config = dict(
    encoder_stem='deep',
    init='trunc_normal_002',
    nesterov=True,
)
Rows from block 6 of the image encoder of a small model that answers yes/no questions on an image's attributes, named by matrix and row number. Rows with one number belong to one channel. Each number is 128 + 24 x the weight over its row's rms, rounded and kept within 0 to 255. All counts start at 0.
After each channel's rows are labels from the 100 images, of 14976, where the channel reaches its highest value: "responds to" is what is common among them; "patch colour" is the nearest of a few named colours to the mean colour under the peak. Only what is clearly more common there than usual is listed. The data: telescope images of galaxies (Galaxy Zoo DECaLS). In brackets: how many of the 100, against the usual share in percent.
# convs0: first 3x3 conv, stride 2 (encoder.blocks.6.convs.0.weight, 192x96x3x3, each kernel summed), inputs 0-95
# convs1: second 3x3 conv (encoder.blocks.6.convs.1.weight, 192x192x3x3, transposed, each kernel summed), outputs 0-191

convs0.91 [133 176  87 129 139 159 131  92 100 108  89 156 145 126  87 140  92 117 149 160 106 155  98 131 130 162 133 137 107 145 106 155 160 186 100 145 122 125 121 114  91 142 154 123 142 110 103 122 109 102 113 110 134 121 107 119 147 153 114 162 127  92 129 124 120 140 116 117 149  94 111 136 152 152 154 183 140 135 146 121 125  68 162 131 108 100 112  83 154  94 126 119 117 130 115 172]
convs1.91 [120 144 157 109 145 161  89 147  67 174 125 125  91 121 119 131 104 132 146 138  98 130 139 128  83 141 117 156 169 129 114 168 154  94  94 127 137 160  95 134 134 106 158 127 104 135 134 118  99 158 100 124 121 149 134 166 156 100 140 123 152 115 126 181  92 129 162 173 123 111 171 171 132  89 138 138 118 158 154 156 131  91 145  84 147 113 137 130 157  89 110 136 133 144  88  97 106 181 100 134 191  83 116 124 174 117 124 148 120 134 136 132 134 120 100 106 140 163 161 134 125 130 142 126  97 120 117 189 166  86 132 139 100 126 112 129 127 127 111 148 171 113 130 143 149 110 148 112 119 104 128 144 112 130 115 138 142 124  76 123 120 172 164 132 116  98 137 130 149 171 101 186 144 144 125 137 109 112 113 153 136 152 142 106 141 127 129 130 129 147 116 114]
responds to: shape: featured or disk (76 vs 30.4); edge-on disk: no (72 vs 24.7); spiral arms: yes (62 vs 18.8)
patch colour: grey (77 vs 6.1)

convs0.110 [ 88 133 151 151 147 131 136  85 136 137 135 118 132 121 118 166 141 162 108 129  98 126 148 120 128 132 118 117 164  73 122 157 104 137 129 139 133 149 119 172 171 138 113 125 116 138 158 117 121 139 140 110 145 114 117  64 122 129 117 128  96 103  80 146 108 141 139 167 117 103 170 132 106  88  41 159 186 104 113 137 114 108 142  91 121 147 112 133 106 111 131 129 130 125 129 126]
convs1.110 [138 133 108 129 105 142 114 117 137 136 119 135 156  97 102 144 134 156 122 115 148  94 136 153 154 111 141 117 153 114 150 153 137 153 126 171 143 118 138 130 128 164 145 165 130 118 116 145 125 152 108 141 126 110 133  45 136 142 115 191 129 133 131 116 118 119  84 143 123 156 126 145  80 124 148 123  95 142 125 127 128 142 116 180 190 112 113 102 111 142 148 122 127 120 188 120 109 120 167 115 122 129 130 145  95 152 147 117 132 119 180 176 163 139  76 138 132 122 123 168 153 134 141 134 137 146 103 118 100  73  93 128 165 131 190  98 199 133  95 111 128 149 154 139 149 129 124 147  98 139 148 126 145 124 131 124 127 147  93 157 166 107 139 142 138 121 140 129 127 145 139  66 116 154 111  92  78 149 150 120 151 144 100 158 122  95 116 151 151 135 151 103]
responds to: roundness: cigar-shaped (36 vs 8.1)
patch colour: grey (86 vs 6.1)

convs0.88 [105 163 134 125 124 146 128 118 178 150  77 119 160 136 112 117 118 127 124 135 103 140 147 126 126 114  82 133 162 120 123 178  87 140  89 126 116 132 126 116 100  93 117 102 160 134 120 175 153 105 155 174 106 127 158 166 127 141 103 148 129 131 165 148 148 132 132 139  91  77 125 141 132 176 127 117 156 103  91 160 146 109 161 141 163 108 100  84 126 140 118 134 127 140  95 135]
convs1.88 [109 135 140 145 109  66 131 132 134 121 154 111  95  99 118 135 153  84 128 134  85 143 109 103  97 143 135 150  88 136 131 118 110 150 136 151 131 164 123 112 126  97  81 107 142 131 152 134 123 113 130 171  95 113 151 128 116 110 181 131 145 123 151 105 132 103 158 114 108 111 137 145  99 132 109 160 135 125 133 121 116 158 104 134  77 105 160 143 106 204  82 104 130 118 127 166 175 111 131 139 151 136 134 108 163 113 137 149 106 135 120 142 147 146 169 148 122 107 122 122 150 160 158 183 134 130 166 148 115 160 120 105 139 125 173 134 143  95 105 135 191  99 124 130 153 128 115 123 131 160  83 138 106 125 119  99 128 145 132 122 143 148 110 114 177 148 136 105 151 161 160  99 117 169 159 159 108 111  97 130  74 113 109 181 105  93 131 125 139 128 139 110]
responds to: edge-on disk: no (99 vs 24.7); shape: featured or disk (99 vs 30.4); spiral arms: yes (92 vs 18.8)
patch colour: grey (89 vs 6.1)

convs0.54 [179  83  98  81 124 166 145  94 128 106 117 123 166 111  81 106 121 126  82 124 122 106 123 110 139 104 129 125 119 117 132 121 149  62  80 143 134 125 134 130  90 117 132 147 146 124 130 107  87 150 132 140 121 150 143 134 126 112 106 100 110 116 120 119 143 126  93 120 159 136  78 116 129 147 175 122  91 159  86 122 168 148 121 145 130  99 140 115 129 156 135  91  98 147 100 157]
convs1.54 [126 144 129 109 104 121 107 123 127  94 146 132 154  98 131 154 111 188 122 182 159 123 152  98 122 146 127 148 139 142 134 105 169 124 150 143 121 154 136 116 131 160 140 132 149 114 159  77 128 161 116 115 161 116 137 123 132 109 114 162 121 116 126 111  99 150  85  97 127 173 110 142 141 109 119  83  92 156 133 159 146  99  74 137 154 128 124 138 142 181 152 133 147 129 139 123 151 130 160 125 132 149 154 149 123 171 127 127 193 127 118 134 131 102 114 143  96  71 141 140  83 148 154  90 117 122 115 120 115  79 144 140 165 126 103  95 127 119 100 120 117 112 141 116  93  90 140  85 135 132 144 106 126 148 142 137 141 107 126 101  81 124  78 108 147 114 133 129 156 122 132 149 137 132 129  92 127 136 162 195 121 175  84  71 155 128 159 119 137 121 112 141]
responds to: roundness: cigar-shaped (43 vs 8.1)
patch colour: grey (80 vs 6.1)

convs0.57 [114 106 147  95 129 142 130 107 167 146  90 151 105 124 123 142 112 161 102 137 127 101 120 114 117 165  97 126  82 124 107 147 181 127 123 119 138 128 119 109 110 136 147 117 123 122 110 116 111 171 142  81 148 124 130 121  93 166  98 130 101 112  93 161 145  99 132 133 114 138 104 114 105  97  50 118 123 115 115  61  92  96 136 147 135 156 136 117 126 100  86 136  92 125 134 144]
convs1.57 [157 152 127  97 132 131  70 140 104 151 116 140 118  96 136 117 117 117 105 115 133 108 119  99 116 122 144 138 130 123 143 113 159  81  80 155 163 120  98 124 125 132 151 146 108 132 142 143 112 131 164 126 101 134 133 117 157 134 131 171 167 104 152 147 100 102 116 149  87 134 149 103 150 164 144 123  97 122 105 102  89 130 134 143 160 125 106 103 101 119 118 105 126 116 146 163 112  95 166  99 120 119 119 152 112 148 109 153  76  93 127 130 147 108 112 112 131 127 171 189 127 115 108 105  97 104 118  88 128 139 162 143 172 110 119 130 157 101 105 171 148 127 138 129  98 141  91  62 143 138 140  74 151  95 138 117 121 148  96 127 135 122 102 168 164 108 134 140 134 117 150 103  82 157 129 126  78 120 131 119 142 180 121 124  70 118 130 157 137 145 102  85]
responds to: roundness: cigar-shaped (34 vs 8.1)
patch colour: grey (51 vs 6.1); brown (44 vs 12.5)

convs0.22 [125  85 118  87 127 161 112 107  97 128 105 150 118 125 104 177  86  95  82 129 137 121 106 145 137 148 109 143 120 135 161 124 122 119 118 171 116 113 123 114 101  88 142 101 109 134 109 119 173 162 116  73 125 125 134 116 178 144 128  97 127 129 141 130 131 130 141 120 144  87 113 128 134 184 145 103 115 113  58 121 120 146 127 150 124 125  67 112 145 123 134 145 107 113  99 150]
convs1.22 [128  98 143 158 164 158  99  92  65 124  91 136 123 123 122 105 124 158 136 116 125 147  98 116 118 130 131 140 190 168 117 133 170 143 102  92 100 111 125  98  95 107 167 144 121  82 136 154 102 136 103 135 103 156 115 165 101 147 172 114 157 148 127 163 118 129 170 121 140 133 132 133 141 141 104 116  88  95 129 175 118 152 132  97 135 102 144 152 141 118 150 175 128 136  98  61 100 111 137 130 134 163 163 141 131 109 133 116 121 146 147 140 111 146 109 101 114 133 123 137 123  99 136 140 123 107 124 130 163 129 161 105 132  81  98  87 125 106 132 146 111 108  88 131 179 135 161 139 120 102 118 155 156 115 133 124 127  88 132 108 105 150 110 135 118  91 111 122 118 154 149 184 125 127 175 119 200 112 113 140 156 134 132  95 114 105  97 119 147 137 116 120]
responds to: edge-on disk: no (80 vs 24.7); shape: featured or disk (80 vs 30.4); spiral arms: yes (70 vs 18.8)
patch colour: grey (70 vs 6.1)

convs0.23 [115  68 134 146 115 131 122 174 114 138 129  82 121  81 144 103 113  89 100 113 104 115 135 107 155 112 116 121 129 119 120 111 134 175 145 110 136 132 131 113 162 136 127 105 156  78  93  92 114 172  88  68 152 156  81 139 158 114 144 130 112 139  94 114 139 132  90 138 135 123 103 104 164 121 101 136  88 129 114 114 103 145  96 113 115 151 132 139 128 116  98 134 103 107 141 111]
convs1.23 [126  94 152  98 148 121 153 119 115 106 134 136 143 119  93 118 144 120  92 134 139 108 164  87 132 138 127 125  79 122 159 142 192  79 152 109  88 107 154 118 154 132 142 130 117 145 162  98 148  91 123  76 162 162 159 105 113 152 122 118 120 152 110 112 144 124  88  82 113 155 120 127  99 151 136 116  92 126 118 135 143 119 108 134 133 142 128 111 133  99 150 158 156 108  82 169 138 104 122 125 115 131 147 157 123 145 146 112 113 148 105  98 138 129 132 109 140 135 111 139 102 113 103 123 173 114 151  53  77 153 107 120 170 147 142 136 152 155 124 125 106 112 123 134 120 118 147 115 135 144 136 195 105 152 150 145 141  73 168 125 108 129 115  87 133 150 154  81 137 146  73 115 164 140 105 107  86 105 125 127 150 158 127 106 158 125 117  98 129 125 117 150]
responds to: roundness: cigar-shaped (39 vs 8.1)
patch colour: brown (56 vs 12.5); grey (41 vs 6.1)

convs0.190 [111 126 136 159 112 181 123 116 135 150 145 130 100 135 111 135 117  99  97 100  96 145 116 120 111 157 110 136 105 127 137 143  97 106 107  81 105 133 133 159 146 127 147  68 122 132 150 137 165 125 174 117 158 133  91  97 103 156 126 130 128 121 117 140 145 130  96 112 126 112 119 127 144 124  69 188 149 133 162 151 130 103 156 122 111 103  60  84 148 102 148 124 141 135 158 127]
convs1.190 [ 95 140 116 163  81 156 143 140 152 149 154 108  89 167 126 128 140 147 106  92 131 130 139 127 148 123 157 147 160  93 179 146 138 160 113 154 177  82 114 114 123 148 161 124 105 112 107 164 154 160 113 123 149 144 149 105  84 110 137 141 156 118 147 142 141 137 125 151 163 110 139 142  82 180 103 157 141  81 118 148 144 108 137 119 142 113 143 113 139 122  88  90 121  93 156 163 158 114 117 141 129 127 146  98 111 152  98 138 125 108 127 148 172 131 107  96 138 147  85 124 145 140 100 106 122 110 118 127 170 139 127 131  96 148 124 126 141  67  94 114 160  85 106 116 142 138 134 128 121 171 110 109 109 108 114 115 133 143 109  74 148  99 172 132 137 139 145 111 134 144 140 139  95 132 136 106 102 140 129 181 124  98  73 153  88 112 151 123 133 121 111  84]
responds to: shape: featured or disk (85 vs 30.4); edge-on disk: no (80 vs 24.7); spiral arms: yes (71 vs 18.8)
patch colour: grey (68 vs 6.1)

convs0.87 [152 147 185 106 127 126 121 109 185 152 110 121 114 137 132 156 164 141 176 154 119 149 147 162 146 111  48 115 165 125 127 146 103 116 184 133 122 132 118 165 145 124 124 161 156 130 166 151 131 111 148 140 126 110 123 154 159 120 132 117 123 135 104 101  98 117 179 120 132  85 147 125  95 135 137  86 106 127  95 125 127 105 138 114 148 138 135 130 126 129 129 148 146 145  92  92]
convs1.87 [128 134 129 155 114 124 140 105 135 162 112 130 100 114 156 141 157 118 137 143 137 122 123 129 150 143 123 104 115 131  91 110 106 121 135 147 113 148 151 115 123 150  62  93 167 104 156 129 115 101 148 168 126 113 147 115  89 138 172 137 117 113 163 104 146  67 127  91  72 137 146 179 123 133 157 147 112 120 128 109 111 151 134 184 110 127 135  96 114 197 113 117 115 126 153 111 101 136 115 167 103 134 122 113 118  95 139 183 165 142 143 130 121 152 141 125  97 117  94 144 134 140 127 161  88 152 131 150 110 162 138 120 134 155 131 154 110 164 139  96 167 133 152 150 120 120 126 125 152 161 170 119 110 115 152 133 144 121 114 108 143 143 119 106 165 185 120 132 122 100 101  75 162 157 150 149 106 149  78  82  97 160 118 115 150 117 115 105 119 104 145 161]
responds to: shape: featured or disk (94 vs 30.4); edge-on disk: no (93 vs 24.7); spiral arms: yes (86 vs 18.8)
patch colour: grey (50 vs 6.1); brown (46 vs 12.5)

convs0.150 [125  75 107 123 154 155 114 106 128 136 106 144 152 127 142  99 136 121  94 114 112 122 188 114 159  85 136 128 120 173  84 116  92  91 121 118 193 118 126  79 123 157 104 136 129 149  92 140 169 208 137 152 123 130 107 104 112 136 122 122 128 137 110 104 112 112 117 119 163 126 141 115 138 134 138 117 136 123 173 144 160 108 140 137 130 102 121 120 137 175 132 103 145 134 126 133]
convs1.150 [123 138 143  91 129 135 173 150 105 126 144 139 135 133 156 119 158 133 124 148 118 121 165 146 130 120 152 106 157 121 109 168 133 129 207 130 113 141 142 124 130  79  91 165 115 135 148 155  87 142 152 164 135 138 129 136 129 100  93 113 139 123 155 122 154 157 129 124 154 119 118  78 131 126 105 162  98  99  92 132 157 176 172  97 111 105  88 121 141  87 141 146 162 120  92 131 180 128 124 124 107 134 157 139 115 102 102 151 110 148 134 147 129 152 160  92 162 152  95 155 131 147 107 171 103 129 146  99 148 142 159 112 148 123 134 137 129 117 150 141 106 104 140 124 113  82 111 117 115 130  82 104  81 112 140  90 135 146 178 128 131 125 132 152  99 187 128 110 129 120 114 148 123  94 158  98 165  97 136 148 158 186 129 133 105 170 127 127 145 122 137 138]
responds to: edge-on disk: no (98 vs 24.7); shape: featured or disk (98 vs 30.4); spiral arms: yes (93 vs 18.8)
patch colour: grey (89 vs 6.1)

convs0.75 [ 79 158 120 122 119  77 143 132 104  99 116 105 138 159 107  73 116 113 150 124  78 117 149 115 142 130 133 127 106 102 141  82 112 137 129  95  95 134 135  87 125 151  78 123 142 151 109 128 171 114 102 127 136 122  88  65 141 131 113 116 148 144 121 126  84 102 138  75 108 105 109 158  97 125 118 109 127 119 136 104 116 116 157 120 155 101 129 138 137 143 136 154  92 133 142 167]
convs1.75 [132 123 119 148  96 100 125 112 111 175 170 172 146 119  67 129  99 142 108 148 103 107 108 105 188 124 108 143 107 106 136 143 122 162 135  86 112 130 109  94 172 121 117 138 118 100 116 139 106 115 123 119 132 117 143 135  94 142 165 129 191 114 112 146 123 117 136 120 122 156 134  81 140  99 152  65 117 117 109 131  86 147 140 123 128 104  99  99 142 138 102 117 127  75 106 126 161 101  98 126  98  86 121 131 122  73 165 148 121 146 131 137 132 135 162 126 104 112 109  80 139 123 112 156 114  94 117 126 171 144  74 110 121 133 143 115 138 113 129 159 140 159 124 142 111 138  88 130 131 144 152 183 149  93  98  92  86 108 123 119  95 101 125 114 156 155 133  69 129 143 133 149 145  90 153 133 111 151 120 140 113 142 144 137 131 131 134 174 142 143 134 113]
responds to: edge-on disk: no (69 vs 24.7); shape: featured or disk (69 vs 30.4); spiral arms: yes (56 vs 18.8)
patch colour: grey (76 vs 6.1)

convs0.2 [124 150 121 134 123 140 158 155  87 127 147 120 112  73 109  84 160 121 142 126  83 149 142 155 145 119 100  95 147 118 129 130 106 153 115 142 151 133 107 106 130 114 130 168 127 132 101 124 149 171 111 121 131 107 110 126 170 142 112 119 166 153  99 129 134 114 164 115 152 109 117  79 172 210 110 132 145 153 130 143 181  92 143 137 104  97 127 125 131 142 157 137 132  94 116 123]
convs1.2 [122 109 111 141  99 129 128  81 102 144  86 133  97 132 210 103 118  81 126 132 115 182 124 172 139  76 168 126 139 120  86 131 124 114 182 126 122 135 147 113 134 128 128 120 154 167 146 122  87 136 133 108 124 130 146 134  96 148 125 118 109 110 175 153  93 112 160  95 126 108 140 137 150  83 126 162 157 142 123 109 128 200 153 119 154 137 132 128 114 147 128 111 139  75 117 143 134 115 118 124 105 152 121 153 129  71 139 139 137 125 119 143 117 155 118 101 123 154 126 129 171 139 160 139 145  95 128 156 163 102 123  82 115 141 142 112 146 146 148 147 148 190 166 163 122 123  96 105 137  96 131 127 121 111 147 147 132 130 178 132 130  98  90 121 149 124 122 132 110 137 117 132 135 110 114 124 132 176 127 113 100 108 175 153 109 167 122 152 105 140 126 155]
responds to: edge-on disk: no (98 vs 24.7); shape: featured or disk (98 vs 30.4); spiral arms: yes (89 vs 18.8)
patch colour: grey (88 vs 6.1)

convs0.184 [103 137 104 133  89 124 126 137 115 140 156 117 117 110 111 160 109 143 153 107 111 130  95 151 105 107 122 135 114 150  96 136 126 160 146 111 123 118 130  92 148 100 119 140 108 103 115 110 145 110  62 160  85 110 109 101 156 135  89 130 115 137 102 110 120 130 151  88 123 121 144  85 106 110 113  78 145 199 123  97 101 151 102  89 134 104  98 159 124 137 113 103  80 121 105 137]
convs1.184 [124 145 128 139 151 124 143 108 126 129  87 104 117 115 182 128 108 150 126 108 138 105 113 156 139 125 132 141 122  90  62 153 107 148 170 128 137 154  76 132 125 120 139 122 152 140 117 154  96 140 170 151 130 125 128 142 119 186 152 133 113 156 118 159 135 102 145 129 132 122 159 125 101  84 142 156 126 159 144 117 130 127 177 117 161 150  79 100 122 176 147 118  92 126 123 140 141 145 115 110  99 124 120 151 128 131 158 159 114 135 143 136  95 145  58 129  90 118 178 148 154 146 129  92  93 118 100 118 176 130 174 122 162 155 123 109 109 153 119 121  73 147 158 144  79 139 146 153 146  99 181 131 120 130 134 111 130 151 102 106 103 121 150  98 149 133 142 144 103 129 147 102 186 155 104 142 133 125 110  91  93 142 157 144 122 141 138 145 127 146 159 127]
responds to: shape: featured or disk (76 vs 30.4); edge-on disk: yes (38 vs 5.2)
patch colour: grey (50 vs 6.1); brown (49 vs 12.5)

convs0.189 [118 121  99 123 141 122 126  74 146 128 112 165 110 144 131 167 123 140 131 127  97 155 126 144 132 145 105 124 124  94 140 155 119 123 136 208 145 118 133 153 116 117  84 117 141 141 121 132 129  93 137 113 131 132 102  74 144 102 141 113 103 132  94 131 141 134 133 170 108 130 125 110 111 144  41 138 160 114 107  97 129  96  83 130 156 117 141 155  93  85 132 126 152 107  97 129]
convs1.189 [158  75 117 104 116  81 107 104 148 128 121 116 147 124 131 151 168 165 107  95 154 115 127 172 155 116 155 148 131 121 141 137 170 141 135 124 146 112 153 125 121 127 137 115 220 128 163 148  93 161  79 173  92 114 129  69 119 147 130 156 149 126  86 122 113 103 119 137  93 111 124 136 105  92 135 139 111 144 105 153 114 144 139 165 156 105 132 102 154 147 137 104 118 136 173 109 114 118 150 129 128 126 136 140 135 133 124 120 116  93  94 152 158 125 157 143 179 133 113 191 145 124 136 129 147 121  99 176 131  81 110 117 108 123 182 109 118 136  94 104 110 128 132 120 134 111  96 125 124 119 146 151 140 112 118 120 132 129 125  95 125 111 142 130 131 131 158 148 158 124  99 107 110 131 108 127  53 118 141 156 134 136 134 124 167 133 111 158 131 124 107  64]
responds to: roundness: cigar-shaped (42 vs 8.1); edge-on disk: yes (38 vs 5.2)
patch colour: grey (74 vs 6.1)

convs0.9 [127 119 170 132 136  85 114 130  75 137 129 107 136 135  93 121 130 122 186 138 124 114 113 150 101 116 116 130 122 140 157 119  87 128 130 132  90 140 124  99 127  74 156 100 136 171 178 133  94 120 108 125 143 135 125 141 142 139 139 147 122 129 137 126 125 100 154 162 117  90 173 130 124 184 124 151 150  94 103 114 138 132  98  95 129 118 190 113 122 176 144 132 102 134  95  99]
convs1.9 [175 116 170 129 130 123 122 131 158 149  67 115 124 135 151 111 141 135 126 106 156  95 149  83 117 129  95 129  84 127 100  93 145 118  95 149 139 116  94 138 143 159 141 124 131 148 138 181 111 147 116 181 148 100 137 104 105 151 131 123 130 110 107  99 155 150 120 124  92 176 150 118 112 126 132 100  70 119 135 145 149  84  97 158 121 135 153 137 134 151 148 131 125 148 139 134 165 147 153 113 136 135 147  82 102 141  77 117 123 141 145 133 135 138 179  95 123  99 160 127 161 113 141 112 128 132 107 103 119 130 123 152 143 179 108 148 134 167 136  97 120 131 139 162 147 142 112 119 116 107 126 121 141 133 115 136 108 119 149 129 172 136 159  99 102 134 162 179 127 176 104 133 146 142 151 146 119 140 139 102 111 137 122  93 147  77 169 163  48 130 107 142]
responds to: shape: featured or disk (77 vs 30.4); edge-on disk: yes (61 vs 5.2)
patch colour: brown (61 vs 12.5); grey (38 vs 6.1)

convs0.170 [171 143  92  85 115 136 120  78 115 119 138 112 138 150 101 102 119 154 115 117 146 145  85 127 151  79 137 128 101 134 139 117 121  97 121  99 118 131 130 139 140 149 130 151  96 144 132 119 116  92 123 115 147 121 115  88 127 136 126  94 148 109 115 162 118 111 180 111 127 143 110 117 160 151 112 119 138 205 109 140 124 170 133 107  85 102 144 103 126  84 121 111 118 155  78  84]
convs1.170 [160 140 160 126  98 145 115 152 136 141  91 133 135  86 140 186  94 153 160 149 127 123 101 112 169 115 132 168 146 149 106  91  97 134 154 153 154 120  74 125 125 137 133 158 123 129 134 163 126 147 122 153 177 131 111 117 144 130 133 195  92 147  94 119  91 111 132 145 153 159 125 159  99 109 178 127 108 129 125 148 112 151 131 125 141 152 140 149 103 154 105 109 116 121 162 138 123 147 164 135  90 155 137 131  93 147 107 124 160 139 178 115 153 143  77 125  93 141 113 158 165  97 160 118 110 112  53 119 143  99 140 123 136 132 125 140 125 131 108 109 137 149 121  97 139 141 173 101 111 139 166 115 133 129 159 120 119 113 114  88 130  97 171 129 142 127 143 183 137 120 152  96 177 107 116 103 128 137 102 136  77 125 139 149 125 119 109 124 113 107 112 131]
responds to: roundness: cigar-shaped (25 vs 8.1)
patch colour: grey (92 vs 6.1)

convs0.174 [103 105 119 121 107 141 133 125  99 156 133 135  82 122 104 112 137 121 153 111 106 195 154  90  92  89 105 132 133 128 102 140  95 164 142 101 142 112 118 118  86  91 131 156 110 118 142 165  93  98 130 140 174 127 144 154 119 118 129 162 148 129 140 109 113 118 126  67 100 168 105 139  74 137  90 136 130 121 146  75 113 121 147 120 134 139 142 125 101 152 133 111 120  91 125 131]
convs1.174 [119 128 130 164 132 106  80  82 190 113 143 132 159 137 151 158 135 108 131 120 116 168 188  93 139  98 103 130 110 154 146 135 165 101 132 123 130 151 184 129 211 125  98 119 157 137 108 137 136 118 102 100 132 126  78 118  85 137 146 108 112 143 133 132 100 127  91 115 119 169 119 116 116 128 117 117 110 127 158 134  79 113 115 182 130  86 130 100 114 127 116 156 161 191 131 109 143 163 151 149 145 134 135 148 121 108  94 121 133 129 116  79 144 102 177 119  98 132 128 144  80  99 125 156 136 111 129 115 121 134 122  92 143 117 140 128 125 155 115 116 118 123 118 137  74 121 110 109 128 112 149 149  58 121 108 113 146 131 104 156 146 126 165 160 130 131 153 114 142 134 110 122 127 149 144 103 125 136 176 132 163 125 117 126 122 148 142 134 100 117 157 150]
responds to: shape: featured or disk (62 vs 30.4)
patch colour: brown (68 vs 12.5)